Rows from block 5 of a small sound classifier, named by matrix and row number. Rows with one number belong to one neuron. Each number is 128 + 32 x the weight over its row's rms, rounded and kept within 0 to 255. All counts start at 0.
After each neuron's rows are labels from the 100 clips, of 14976, where the neuron reaches its largest size: "top examples" is what is common among them; "band" is the frequency band that holds the peak. Only what is clearly more common there than usual is listed. The data: read English sentences (LibriTTS-R).
# gate: MLP gate (model.blocks.5.mlp.gate.weight, 256x128), inputs 64-127
# fc1: MLP up (model.blocks.5.mlp.fc1.weight, 256x128), inputs 64-127
# fc2: MLP down (model.blocks.5.mlp.fc2.weight, 128x256, transposed), outputs 64-127

gate.141 [131 117  36  73  46 127 102 109  90  99 155  92 178 130 137 162 181 151 134 153 181  89 156 176 172 110 113 171 113 143  80 121 191  87  79 181  72 103  52 168 173 129 130  89  92 148 117 113 126 125 156 108 146 178  83 128 128 158 153 101 150 120 116 139]
fc1.141 [144 106 106 154 122  94 158  96 177 111  94 136 180 107 147 122 131 130 153 127 156 122  88 126 126 149 157 121 179  93  81 141 117  65 125 162  52 107 149 176  36 155 127 138 105  93 147 183 205 118 104 142 164  74  96 106 144 142 125 143 165 157 113 115]
fc2.141 [134 128 140 171 119 173  83 111 184 104 118 112 177 138  87 122 169 160 112 148  74 120 173 108 105 122 170 137 171 143 113 111 129  75 119  91 146  81  93 133  84  62 149 100 155 106 130 133 126 144  95  97 101 136 112  84 131 150 107 199  71 141  59 102]
top examples: voice: male
band: 0 to 250 Hz

gate.133 [129 131 129 128 118 147 129 137  75 130 112 146 108 121 186 179 142 130 139 130 228  71 165 130  57 104  98  89 114 167 145 133 125  88 169 173 136 124 122  75 110  91 106  91 122 147 125 160 141 142  80 118 142 191 142 116 153 169 115 122 116 145 113 153]
fc1.133 [ 85 163 147 182  82 147 111 148 171 143 119 111 163 105 177 115 106 162  94 144 149 164  77  74  80 156 143 154 107 130 117 138 135 102 138 139 138 124 155 110 196 115  97 140 119 153 152  96  69 141 153 139 147 184 146  81 135 200 150 124 111 116 105 151]
fc2.133 [130 113 133 150 108 147 101 143 122 136 187 158 136 118  84 154  59 121 133  62 111 137 138 173 126 136 151  75 145 122 203 103 103 142 186 136 103 175 187 152 144 167  88 161 155  91  81  86 145 109 109 120 128 119 176 115 161 153 122 130 118 111 105 165]
top examples: voice: female
band: 500 to 1000 Hz

gate.145 [137  75 101 153 113 151 112  35  92 108 119 128 153 125  90  97 157 172 148 138 131 139 106 143  72  92  51 123 182 146  96 144 163 162 133  90 139  94 111 113 107 170 175 115 128 130 132 106 140 134 144 153 105 134  56 102 104 122 130 112 108 137 139  96]
fc1.145 [ 97 133 101 130 119 131 122 153 105 157 128 102 100 173 175 157 167  91 144 123 124 101 138 113 199 146 161 155 150 164 106 173  64 132 155 123 114 191 125  84 126 129  53  93 129 116 172 156 108 160 162 100 120 109 190 131 133 196 142 131 142 151 130 142]
fc2.145 [ 98  98 116  59 115  83 139  75 109 152 149 136 143 125 110 117 125 149 101 160 155 119 138 174 138 107 168  77 136 120 195 120  96  80 114  89 145 112  88  78  79 128 106 109 192 152 148 175 104  84 113  93 138 157 116 157 142 150 125 224 172 164 155 183]
top examples: voice: male
band: 500 to 1000 Hz; 250 to 500 Hz

gate.81 [ 51 162 136  80 173 144 145 166 150 105 119 177  93 103 114 146 106 134 132 111 147 149  73 201 169 134 101 139 149 145 116 115  57 139 146 116 147 117  89 108 154 110 151 167 161 112 101 120 150 152 100 207 181 170 154 133 134 153 126 130  50 119 135 185]
fc1.81 [185 117 150 110  78 156 110 212 161  95 145 127  67 132 132  76 107 160 155 105 116 165 105 130 143 147 131  58  96 135  95 196 136 145 137  62 159 152  34 139 130 130 111 115  99  89 128 172 153 163 131  68  83 169 121 152 129 132 136 107  91 121 117 100]
fc2.81 [147 101 101 141 136 137 159  72 126  80  56 149 152 113 117 128  82 159  48 156 137 136 173 177 181 136 114  94 119 133 125 161 181 143 113 112 106 127 130 130 193 132 161  76 128 129 105 148 137 122 129 104 134 113 154 110 174 101 122 144 129 108 115 130]
top examples: voice: male
band: 500 to 1000 Hz

gate.55 [190 178 131 153 124 132 158  98 166 101 155 136  96 117 117 169 173 110 120  89 109 137 124 211 189 123 156 162 107 103 169  82  84 108 168 153 166 109 171 159 160 126 101 175 139  96 152 145 132 157 102 137  76 163  70 136 107 125  86 159  81  96 120 129]
fc1.55 [131 121 138  50 114 114  93 117 192  75 112  93 101 139 147 100  67 128 125 109 168 141  99 125 167 125  96 117 122 117 104 119 126 200  57 175  91 169 137 119 118 129 150 104 102 172 121 190 112 117 136 108 110 180 109 128 149 107 111 129 138 147 104 119]
fc2.55 [113  91 148 149  76  61 125 109 145 139 113 101 137 144 174 115 145 154 142 107 126 120 110  97 177  91 145 157 187 103 132 100 185 209 113 175  76 170 121 107  85 178 201  89 134 165  88 132  96 119 178 154 140 158  88 158  30 126  82 170 141 134 200 125]
top examples: voice: male
band: 1000 to 2000 Hz

gate.166 [ 67 146 109 181 110 146 132 148 100 112  72  93 104 122 141 151 105  90 158 172 181 105 119 142  78 102 165 111  75 123 161 165  95 107  46 106 106 173 165 108 158  65 145  83 180 131 146  83 164 153  92 197 145 166 146 204 204 135 131  72  98 128 113 156]
fc1.166 [147 173  87  86  84  81 137 105 122 115 154  70 158  90 119 200 139 150 124 112 144 187 178 172 119 134  80 141 153 120 157 118 144 165 138  78 200 110 158 149 147  80 134 113 108 118 142  97 133 152 138  66 119 105  97 106  61 151 155 150  86 161 140 107]
fc2.166 [110 134 143 189 100  67  84  79 125  94 115 169 166 199 167 112  86 154 104 115 133 173 130 152 176 173 106 160 109 133 111 165 146 183 164 166 128 109 151 141  92 158 180 126 148 145 144  92 122 139 149  85  65 176 101 123 111 159 113 161 187 161 124 157]
top examples: voice: male
band: 2000 to 4000 Hz

gate.228 [128 158 139 122 159 129  60  95  97 136 137 157 114 119 116  87 128 122  97 157 133 103 167 183 182 145 141 170 168 143 122  95 144  84 121 120 120  85 190 115 101  73  78  95 147  92  82 140 156 117 157 180 127 178  67 111  97  89  99 155 130 131 154 110]
fc1.228 [108 132 122 137 125 133 168 124 133  80 152 103 191 160  94 179 146 202 198  88 131 142 114 126 111 103 160 118 112 109 144 132 150 153 193 141 118 121 149  77 149 106 101  98 128  72 123 101 129 131  73 111  80 126 119 131 183  80  88 118  96 115 118 106]
fc2.228 [134  77  92 140 103 132  93 134  87 156  92 173 119  86  85 139  60 163 165 100 102 134 154 173 178  89 118 138 115  79 118 102 108 139 144 102 171 128 105 121 114 118 148 159 114  50  71 109  96 154 104 158 117  99 163  79 125 139 150  92 155 145 104 133]
top examples: voice: male
band: 500 to 1000 Hz

gate.135 [187 128 112  66 236  81 135 172 151 145  76 171 180  61  60 177 127  63  56 131 118 129 153  99 158 106 116 101 146 105 162 139 153 182 137 134 167 104  85 117 136 122 151 176 115  96 132  79 143 114 129 151 182 134 147 122 134 185  83 104 141 117  96  98]
fc1.135 [145 127 157 146  91  51 168 161 139  81 168 118 131 175 139  93 107 113  63 122  53 109 139 177 164  83 105 139 118 108 163  63 145 137 122 126 120 127 158 139 159 137 144 118 130  50 128 134 106 159 189 117 130 138 212  95 159 123  89 143 109  97 120 169]
fc2.135 [ 62 190 158 117 136 148 138 110 107 168 128 131  88  70 140 123 117 125 135 162 126 113 147 135 132 142  98  69 160 106 180 107 147 105 102 122 127 142 136 105 120 102  73 126 131 169 160  87 171 142  80 141 119 122 161 123 158 138 163 141 153 173  92 150]
top examples: voice: female
band: 1000 to 2000 Hz

gate.25 [109 115  74 100 110 118 125  80 112 161  96 165 109 115 119 130 141 189 100 104 131 125  65 216 174 129 123  79 148 155 163  62 162 104 149  96 100  81 112  79  96 149 149 127 160 154  82 126 125 128 135 118 124 182  97 126 101 138 167 178 140  94  81 184]
fc1.25 [162 145 173 135  69 123  94 134 165 132  95  83 164 170 132 113  58  75 151 111 130  56 105 121 118  91 155 168 171 125 137 111 159 142 149 117  87 180 161 108 127 140  83 115 222 124 111 162 153 117 144 155 118 130 130 148 146 121 130 134 174  92 102 119]
fc2.25 [147 142 135 114 155  87 122  69 115 120  48  95 163 121 120 129 189 145 160 107  76 123 115 141 134 155  80 139 160 126 162 101 107 156 129  31 100 172 127 155 120 112 156 151 123 103 146 198 137 209  63 154 133 136 118 116 134 125 110 116 151 175 144 149]
top examples: voice: male
band: 500 to 1000 Hz

gate.226 [100  93 124 131 128  92 138 160 113 140 113 163 181 146 115 137 121 116 152 155  97 168  53 106  70  98 139 106  80 135  91  95 132 108 115 169 135 143  72 131 122 105 140 164 161 102 145 103 117 143  80 129 111 151 183 151 158 116  76 160  56 193 154 146]
fc1.226 [116 171 126 137 119 146 186 107 171 158  95 156 114 211 177 113 116  81 135  92 120 128 126 156 175  96 104  99 178 109 143 126  65 138 107  50  87 110 135 131 183 164  93 110 142 132 115 183 125 191 109  65  84 113  77 109 101 109 140 109  76  63 127 191]
fc2.226 [148 140 100 142 156 144 114 146  69 137 125  73  88  77  53  98 175 136 147 132 116 153 108 118  46  91 184 146  93 169 102 129 168  54 103 126  97 107  65 117  81 125 128  98 113  98  95 154 131 147 119  91  87 124 139 139  86  67 181 146 141 117 131  96]
top examples: voice: female
band: 250 to 500 Hz

gate.161 [ 80  75 114 140 140 133  89  79 121  81 119 155 139 144 105 133  74 160 135  81 157 149 150 168  92 130 141 149 148 132 140 151 100  83  99 160 123 149 128 102 136 123 140 170  77 135 121  79 127  95 127  31 100 121 207 106 148 131 144 146 120 161 107 124]
fc1.161 [109 111 174 101 101 134 169 107 120 173  73  59 124 126 104 148 115 128 150 134 157 101  96 130 156  94 140 105 143 146 113 109 194 141 108 111 100 125  60 123  98 173 172 137 115  86 100 101 165 121 107 153 106 145  77 106 125 101 114  93 107 132 146 176]
fc2.161 [170 116  72 111 113  92 116  91 115 128 120 103  93 115 102 106 108 185 141  68 176 175 107 126  85 176 127 154 104 119 126  93 212 131 105  78 137  96 114 146  96 100 148  96 136 133 115 160 116 140 133 165 190 217  69 138  86 104 119 196 140 119  93 149]
top examples: voice: female
band: 250 to 500 Hz