python train.py --arch="convnext" --model="sound classifier" --dataset="read English sentences (LibriTTS-R)" --train_examples=15625 --gain_aug_db=10 --time_shift_ms=100 --n_mels=64 --hop_length=640 --input="log_mel" --spec_augment=false --win_length=400 --targets=["voice"] --num_classes=2 --isotropic=false --norm="layernorm" --hidden_act="swiglu" --mlp_ratio=2 --inner_norm=false --patch_size=[4, 4] --conv_stem=false --depths=[4, 7, 4] --widths=[64, 128, 256] --kernel_size=7 --mixing="mixup" --loss="cross_entropy" --init="orthogonal" --residual_init="none" --optimizer="soap" --beta2=0.999 --learning_rate=0.0027 --beta1=0.9 --shampoo_beta=0.999 --eps=1e-08 --precondition_frequency=16 --max_precond_dim=1024 --one_sided=true --adamw_lr_other_params=0.0025 --max_steps=18300 --batch_size=128 --epochs=149.9 --lr_schedule="linear" --final_lr_fraction=0 --warmup_steps=360 --weight_decay=0.1 --adamw_weight_decay_other_params=0.01
Rows from block 5 of a small sound classifier, named by matrix and row number. Rows with one number belong to one neuron. Each number is 128 + 32 x the weight over its row's rms, rounded and kept within 0 to 255. All counts start at 0. Numbers have three digits each.
Before each neuron's rows are labels from the 100 clips, of 14976, where the neuron reaches its largest size: "strongest on" is what is common among them. Only what is clearly more common there than usual is listed. The data: read English sentences (LibriTTS-R).
# gate: MLP gate (model.blocks.5.mlp.gate.weight, 256x128), inputs 0-63
# fc1: MLP up (model.blocks.5.mlp.fc1.weight, 256x128), inputs 0-63
# fc2: MLP down (model.blocks.5.mlp.fc2.weight, 128x256, transposed), outputs 0-63

strongest on: voice: male
gate.145:109133171171113186182163157089181197151130070133145075105137127091114159070182158096126138192092147180111131143131089135150128148148083075150122163174096128085126095189165159161132139112110135
fc1.145:097141123144155100105142103079163163064105133172091159088160126112132093116113152129104117054108101211153118127175104080114111176166106159076150147081148138190093069079117115144176102147152157
fc2.145:154138165092151100119157166129109163090067130056149122129084145105113078120169115134064108075155089121114138138173094107109125065161082125128137151160140101106141116120105167104189125136149094

strongest on: voice: male
gate.43:165130144144114184109124114145160068181193147097117038133174175115051095092121107128127145121100127163134111139104155151132181104118119183115176175133176128000163087166102093126135149117096153
fc1.43:067157150099127091154196131160115130109143135146125136142128127110131101151135146099087155202176144134172121161116127131105097096177177047148171131139108155118079075156168158085191162115133103
fc2.43:163092116158159110172094086179124138122149132132069137121144108146178121122137091118179092160154167115114171084149207092161202091163135078122124082098125174150132162203100111148121133097085175

strongest on: voice: male
gate.81:122142151144100141143108145165126089086169142109075112104136054104123139110056163105092191174121115152091131101137097134124158118074066164147141107143123090126095092100129104160054134145141104
fc1.81:113115100108205123131147141213129081156093131160139167171119173132114162123129182114118096126147109079117114104151193170187157119072107122076126113108095132144114136137119116126157108141152109
fc2.81:131177105117053148112070124107155124139119131213120113145101174144104146142187134163176120148135091104156093054152138151104105155092136109095133153241113173128092101152145101125067138068091119

strongest on: voice: female
gate.135:161084105138134104134126131158118132135110128094097156131134090082136136099098156121108124123104094081141130135137129070142102138146154089144130054168141104098171103098090130121154158121070105
fc1.135:119077122167184188126114117075147150084140146115155114139138135177114146126127121129147173145136148148147123124155109079154089142083124148112097132048158131088135128080110151063054127157160163
fc2.135:150079133137225151103165146178110116152164164103101117147107057076203113128157138111127129102097129165132125077132102189141093084164102141123182124105155099123121177031110119178136158061115111

strongest on: voice: male
gate.25:198157065143115121111157130104101143121137091149130076078068117091068153164093098136084131154130146141183097135137133143109145145139118160194140164089072116108153113140146124125113143190167099
fc1.25:137118166158100174151156136172135088144158119090115149139139159123135115167081069130101199157121096146142139137170130166052104119129113138078112203144145207106113113137144059101077164136119156
fc2.25:120123169120090141119103142162095127095210101106135098167162120133134129162146146156103094105141141149116150103082158109058192056091158065134105138081085128141108106138139149151060153118122103

strongest on: voice: female
gate.226:058151092123125132136189107048070060136111121114174111107163092125138074203151148152079125094110114151147085106101179136141118176120141144117146177181115147082118134126121104181113103146101128
fc1.226:166123111141086109164132147145087147199085122162168114155110107113121131093062108170090108158132108127127118146134173097148124136172104144150184132133121154163172167136097116121168107104115128
fc2.226:111141160112170115141109167138095104137108132191099141099097126152122070068135144156141144165148074115181166179113102093110125113148100125163099116162181169166142136101195176138139149140107099

strongest on: voice: male
gate.39:124069174152151145107150170128176130162083177096185112155141144134107109121140105176130140143147121201104077112128121133163212098105050159158165113148210128146129114134156159135138133134119059
fc1.39:078147138143168102090095156161151148170092154119106114162095182130115098124166126073093050084172157174146153150158129176169148165113092207129113133116130104087105116190121122133085179219159104
fc2.39:139115138079030158148126167140177150127074147143127173153140114091120119123108123111129165114124106112145122158185152073105142180102150107153105154148083183163137128148181094112106102162110112

strongest on: voice: male
gate.141:134156176128153199150131115132203095102123123109166125131121166159101157138130136129173117103108119108137097063111126120075108153123149128111130097150152131113176143126148101076129096144139087
fc1.141:130115178191155050111155119157122156176086164105118121142124179107125073130133124095152121072199084104177140152110117166129120084183137114122148174162097128123121147157151139064143137115153108
fc2.141:109096153112100094095133175099150083167151138140164032140159117104145163073151120130120119111135095172119170089166116149075093096148094135162100085138066104092138119131069074130094098095143139

strongest on: voice: male
gate.172:183134118103155137116117113159184130134165061134172134179141160147161052090186149161112129149120104108142100115124088137124171089164155137099102108170132068095128179189152093122114104094123173
fc1.172:151121134170124156117101151087081121137130146127122136177131110127106115123151097157121118184163123131145068139141137170072147078122107151156133208232149150143148146126145157150163174125092206
fc2.172:145073140138094122095142096089191145144125071114120111093100114076094106121124110075115063145127160065124125101098139144149087146185174159111152147137140139133117170147129080134155171157138143

strongest on: voice: male
gate.255:123155124103150166137112121128073112121199110103116154120119075113117179099131116077123143128099106150108101106154084138158164153130076093078112150155147065149123119155156125113122125175096105
fc1.255:197111121132087163202083130073090161174134149057157151118135135071160147126105101177112075125114178149140118132107149122118117101097118105098109126122110220140170100112113144117147158130204188
fc2.255:138129114121118045169121096129086130151196169170185176147107123122168137137175138115123152169073162107128134108118138164063147102132115184071139130158118109126160133120103137099159057116100131

strongest on: voice: female
gate.161:210111126153139055172142117118117161132117110095078114139094142146158119175107133128156039111201157133147127114112167112094107067189157140136106096153148123183157149092104116129082181172135165
fc1.161:077168179185122231034125166154140126119133124146156121177111112147100114119067093078131157161132167154209103106106144153134085099106089111134137106159174150107171120145082166171137148131123133
fc2.161:085166136167120166120185124125119203157080065146152128138166109104130122149073191107073154109160115146130093104146115119083083169131122156113123165128115113119147172104111118098151138135153174

strongest on: voice: male
gate.94:097114118157157116098120140153115149128108105135122090098179173157125104141148118170163120148105117113175074145093101154079135151110117086140073160126092122096131122160133097128112116160103138
fc1.94:147164149083174163113088131116139142113119164173073148140164084104098075185132119111149180094082185144109095046139108160127073151175149165146161129185140124134135112112127114159183149102122067
fc2.94:124150051126072094155156064089145148143143135086147113106204126105059161178075094093123145135112130104145109173105123167105083111133093100122177145132144147144075096176096140105165132123117096

strongest on: voice: female
gate.133:117173086138125108097099052169140172162102059098086109209120099066181101129128089144121124104142131064141138126144090156144172159148155155172131101098102132081090160156117108186092142150104151
fc1.133:147167117111149095104103126113150137130142102085056080111163140168108155154173097198087137086178153111122150147105153066143137132119192122118101066093096188149130101208171153132136194122153128
fc2.133:114110138170137082087113113166139140155152135072165131087110149130084110141110139142140087120122125205169178152169158126180109048135140045128155148140160113095123161148169121152170221138099137

strongest on: voice: male
gate.47:090153122108154219118111152163118133149126114135125108122112129095116121097109146140120094123066149121174087123164170187120115138160105130124132156147196155091175118116053180161148059083126117
fc1.47:086102141122116149149149132170125143123134089140149079066128128118087107136139141143109125115152115129155109131080120185131130107164196133119163152118133126123122098166083169124203043123096057
fc2.47:184085154150197102137101199119142134137117118115148084083102131119126097072146138120173146139136165108155159121112184131167180121113134120089135140120080124153123149165112107106176131162160096