From a checkpoint of a small sound classifier.
Training: 18300 steps, batches of 128.
Rows from block 9 of a small sound classifier, named by matrix and row number. Rows with one number belong to one neuron. Each number is 128 + 32 x the weight over its row's rms, rounded and kept within 0 to 255. All counts start at 0. Numbers have three digits each.
After each neuron's rows are labels from the 100 clips, of 14976, where the neuron reaches its largest size: "band" is the frequency band that holds the peak. Only what is clearly more common there than usual is listed. The data: read English sentences (LibriTTS-R).
# gate: MLP gate (model.blocks.9.mlp.gate.weight, 256x128), inputs 0-63
# fc1: MLP up (model.blocks.9.mlp.fc1.weight, 256x128), inputs 0-63
# fc2: MLP down (model.blocks.9.mlp.fc2.weight, 128x256, transposed), outputs 0-63

gate.86:168083184082154170137132123110096119150127156151095141087085103110151118077146124090160138201142143096155138087158171136095117150090134107084115096122160143192136113099127064122165128120178183
fc1.86:124110176068165107105148117069128128119096140167031103094163117086081158135148115128120171151099185144149145113106139104144162098111133138183149107130120146110124086077072105096147049143131162
fc2.86:102081113133146175096145112101124146102130137132154129126128120081143109171130106129170122132160101180134052125121158109166106190139122065073072134106099134135161119115127107111110046123085129
band: 4000 to 8000 Hz

gate.109:098158127151135140142126081130153162084113128111124148118148144129087139129086166120142147133129158099091098154187067106120169083089166135150170074167133186129134169112196117096158163156129109
fc1.109:141135147092146120129106172137069160104129190123180153122117094138159085139170155100103164089109131128132135100045139156125117146160141162127132134109150105097183090114088057156110180091154141
fc2.109:083087102109125135108171138138116120129114188134126154139099126097140075091064170168093114074185124159094167132155091128122108080108148030141112110139121107100143131122143142167166114123164127
band: 500 to 1000 Hz

gate.111:113094130155076090150140085101098214194120121122151119126067122104174145144126118116126149137139132113075099046066083123120110178213159098154131107113159100143090164132130112065129119154159193
fc1.111:061092115141117173154174098158130107137141153128159091088125173125155113103103078116124129121134098150090152097102134177125142091091131094131107110150159152086144211155128105075146109143117070
fc2.111:132102180120137104186093151139122095128139146129139151103118130096114072148092148113099184101177176133180131145134081100111165065134128142130114118156194107137154150174146132122132123105181084
band: 0 to 250 Hz

gate.110:117169131095145153139133094106114117138169080086123135176121125169070170117106102160112169142133080146126178188114128081078145096096111104130095110150108106057121105130210155166093175175073161
fc1.110:109060166144110122117123125107145126101125152172090194081103151155123089115099194151191111111154104098113144149108136155217164114085136097161178128115112115126105140091103126198139136111170098
fc2.110:072130123111136158132077175106127068109120113112119137101052181128145119142044103162083159101183162125128106139143031097156160194095131140085065159094065129173141164101096132173192069137111090
band: 2000 to 4000 Hz

gate.120:151115166114151176169108167147128121105140117133154117104111125102136186124141099146115077155110163128092139127087149184151114141165122161118092095099118174120178152067129121126137139117151115
fc1.120:145139162156120003151142083119152101198121153104131128141083195152153133173126068096112148140159116159046165157150150081141093111082198113149135114159111125147172156169184178104086176142081099
fc2.120:167154191129167144177085166148119071141080114127095102125149113135124116127161095133093135132152117087117178146125168148132104142141098069056179150115124147032152174193145101150158140112118140
band: 250 to 500 Hz

gate.88:160164129147111142116142161136136124181102092162126152104117179058115170116118105120132170145102134089088116113113084185110141134133063124163079122160160145097012125141100142143142142164132152
fc1.88:115201150085156155089102107076186107103123084142079137096110101126176102114111153183115152099139155093126192125112191139099144164152071103146158149139121145119106137113115113140197117130131126
fc2.88:112137080125099144119145115144131175130184036183177119158144135142109087104140143139159167127076137158118029148159099191126121160055185131174141145102196099142091111155135144151151119139118115
band: 250 to 500 Hz

gate.253:075086105105086043063152153120071089117094140130164101152196130126136061093070103114117137158089152138098107096158093101088123112144119119122065145147118112090129194127181122091098112164141075
fc1.253:148160140129141137176147130118165120154083149165062197082098164168147109150135141083219134132139152132129161128193139120143150193112151156150149172165109148155111082145112099127153120181125147
fc2.253:143181070141144154165162153139178148133142164085191121138182150196135145117098069166103128195173095147123127099130149156167155122117126137128105109168101148175132179142143111166129103150129200
band: 1000 to 2000 Hz

gate.211:134135106124119134128100122145110127123154173164090179081136190118169110118183116074087111190154164124125106058126142161096099193121123103117155085129099151114069174101169113132165145115099059
fc1.211:147176145148115130085116127078113125075057101095182125093144090097106162128085128158164081119119104184078175165082138145114063086105165113117130150136146188094078138083106181162153057119108144
fc2.211:095112103106116086098129153139095134108099103143080158176104127102176140136056121158143073137127143129132103122100136088104146176144133111060067114113122128162152086154173103157085112142079100
band: 4000 to 8000 Hz

gate.196:161097089120148166120116138135104119120157109073120137092157130061136118091116148109132144123096174138067184087083124140108129092104146114142162126160135144115115177125116118142198040126138126
fc1.196:123128106113143111191136110189123092140119126145066146118133103128172136086165118163125138125134198053074133118098133143152111155130148142128150180129125140163124128075078096099118090162172087
fc2.196:119040097121130153113158139066157103180236121112113111144162131173134117112123166181123155184108109168052142131168071122126153156108140172179107107137159107153131140118158121109122127074141139
band: 500 to 1000 Hz

gate.237:103165123143196168133077103165098164148145096130104125095122149159134141075054102125097124070124145135145130188112123150115102109147178115137125049186166098127090161156142110108167094136115126
fc1.237:105086161120096073167093163114148184113116149161118149084204148119117103134158131116100161135101156163111151099118154135146175187130115167142133142160143159185177154104161086154103128112165141
fc2.237:047116103152147122074086132084115188179129179206113138102157099076165093141130157090146123136128178190143132155141113125136079139074110131227136095137119104163104122125191121113114179069099104
band: 1000 to 2000 Hz

gate.229:168117069078075095158111113090142166137140158158117085138134152107112088119160158150178167108127112140099088157123135131120101154098140180179123158086131150126107153066155144159152083126194116
fc1.229:135138150134145110169131077135104148118117114107088105152141094086123115145158187077130129131152194157092194138100110136084195098129123096073089118123170117096231138119124125145107063072101160
fc2.229:147093107117133140094111102180155120160177125078062130171113178118178145105121100121155132105110170069126142120225144121161186142170120199128146147092143096130177211048122105141122141146129150
band: 250 to 500 Hz

gate.162:077111112092105118085033120126120148095122055119121129091201122060116152154140167132070155090096099143079134105092155140147114096134130155100146127166113147107135156145172084131132069181158145
fc1.162:156137095057156120146194166152136116152085116093042121159119119088112166117075155164134095131109148099188164114137130182144122152111085093100114141078116118090182129100098099127132092108146145
fc2.162:142130075113145107150087089116131137129211120134129128123063143107126114150177113231131119110107114122123121068081121098155163080108182131168163103104107173130167133137127155135125076158137112
band: 1000 to 2000 Hz

gate.166:152149185129152134111197173097147120095064148134087128138092114103148142077090107142156205068072102136086164125102140174125176135182059078124084165108171154103145130173121125138096112153123118
fc1.166:117125152148160124158122074147116158111119155121151133132141142098143094130088154134143134160157101050094117184106148115030120152108114158131135145104083121083163123162177120109151142082085101
fc2.166:106140148175193148140098111177136176140123120083089107138144121059172120150183151109099139149162100123077121062125156124146140157135138153149154094175147182137159096139184135146101143124089075
band: 500 to 1000 Hz

gate.222:105107213095133057126067110169148136109146109203143076110123154147174128107144105182170148134116166182136103109148182132180156125166121126167146136102187180145103165120039067150180068107090173
fc1.222:099154172089141154108141126136061169178113101153093100154132137145130224145113093122063081120104101155147125113136135107091120150100146120151120116104079097156128092143158146115187138128092138
fc2.222:136090137115105128106119126126119108158065158151172140108145133116113166135166097156123089053155093131108134096157093095169161101128133132090153188092135112123131076084157169137175182124119173
band: 250 to 500 Hz

gate.206:092097105151169077147076112116079121147142109112156122127189093178174156097045126141134044059101120204090111140107084123145131152126126165146111124132132164119150132125137152084169117140089144
fc1.206:143130133109116111119102171151123202112111095108178113091104094073130123092176124165110123145137119111138036116071192069154116102101140133122144109080182139140170137107142089221116126096136103
fc2.206:173181104130109100132164177119149135184100162100115112114112105121113094095141069120159166101130196117089126185148131182178163118160107097183154126094134106111145112127111155112119143127075108
band: 0 to 250 Hz

gate.145:108119133135140120141139133126153168121173128134137105134142101126077127110105176058128140083120068144058172085108148123124046105153149168118154135182095117116055112121154107085113117163104109
fc1.145:124068059172154170142110136115129150074153090133110118108120168114127107076152140136149126102120099115094193180161149161133152100130120176133158166158161164153093105136152136111170144145078139
fc2.145:138138110092152160129168153153106108113065202111088085114169088114063119107089129111113103108147089185175147113194161157198172117145084063139172110128140135155056136078114175144139137154132137
band: 1000 to 2000 Hz

gate.136:144157119131103204151182103118113094116107127077165064130098134185113110130098120132123141114123146164182189160066155143112125060195146124149113096132103082176155098138115078091172151181161129
fc1.136:129134158127075047109111120131165104124174092115113125122145101143141180116137101156049188131201114186111148096129113131113105123154108139081128123145109074165118187129157130072132070172116166
fc2.136:098159120077067145187131127166182158087168128148083082112156113172165084187113131122137132119162157069146175132148147128114133094133136099101073112082147120110115154168081203190096151116123108
band: 1000 to 2000 Hz

gate.171:112149154153110147073133097077126046134100132181143123070169113152179146162141134075210078110185193102135176141150166164125128114168107137104111119166067072113140100177118135126109123189158124
fc1.171:139187182133147127165105143184147100139061087134157156104106132143114106099211218135128112167089127107121138095103153095157102170131128144102099135135058098132155089139123125142098145155181124
fc2.171:174102138137134159153182044136112178132146145101177135146120120091124092178145102105099132110142111119151122101134120116161099134172070133098170093193124137132110125150146136091090171125122131
band: 500 to 1000 Hz

gate.150:120111125127127102153154135106072162185164097167104132141069106106162125108115142068115143133171091101133185127120109069146167069068090122164138079123183104145170114096162106115134142145118088
fc1.150:108193166130146138154163089143112115117156151188097196128128139192108082144106118158119143070095110141123170133115074144125094145149133112096152089069059085067094128148167109096120150173113079
fc2.150:146147143086160149129130144113131133137127196154109193144194180151153102113135166133164117160114097129181160081115153117169142096082131164128140052107161073141076146143071102140181087160170132
band: 1000 to 2000 Hz

gate.147:069123060090146183141124133119119167099082062108084072184066136117130151097118121161121148185046155152150132141145158116176139062132163098120097115135192102145078130138079132138153117159164119
fc1.147:076078126160126104163115092137162173125122091153110106159122097158097148128146130166135116168135108126212148169124130141155161172093134059088117103176145172123146160130173068142118138169132141
fc2.147:124178148084134128095116102101093176138148061111162123096106078111141109148086086113174077167149090115142156044123085132089112092154131097191094119095112131081111152089143161068119102161090120
band: 500 to 1000 Hz

gate.252:098136078119183131122171158066128105123170065127116100122145107132171043129092157147138108106108182099117187133193093186130175081147104182151105103118134094163152099106144134124122121117170112
fc1.252:108113121114191152121128126112123132131113156102187093128107149045100207121140166152082107121109153130168054117133149131103131087102135126198073170176124121156152117133192197122134105141165077
fc2.252:110131113138127127142100131170137162110157093058155141138090116092105155152100116157039156148157203104098118114187116146150127105144173067130143143037136154120116085105117100139075140086055152
band: 0 to 250 Hz

gate.124:157119135138145121124092142035140110102093123069084138176181064146177178086143167132113137125154111131141166123147108125147138100069108105163116145142123115194155126164202143116102117091182112
fc1.124:126145112129084150140096116164148144135117119196169150130110147115142153164154161129195089079142139143176107120098119122147097171137117118033087137136165115086097125175168122138114150168092133
fc2.124:113186140129197093092154112106114174172175123178117122182159174137139116104108104137126116099119113091172161153130113112114122151159123150141129203144195133141099124119162066133187120076120198
band: 2000 to 4000 Hz

gate.236:145173134110134122073142100154079173103118120140131127170151142172140163102169096132080123120126203121108050132100155103126172084124087120119144155132085112149144110174161129135106153097104154
fc1.236:158128102128071111134106135102065114155089109083155133118090077061110176137059167147088171147116091118103147082138081156149114023143128181131137115133125116082097103097113203092111133159054129
fc2.236:126159104168156101151130097155132188153121106145167138174184088164189130161122106104164129115178071121116083196112158121151154160135101125155158118138110150084093143162090155112112147180091075
band: 0 to 250 Hz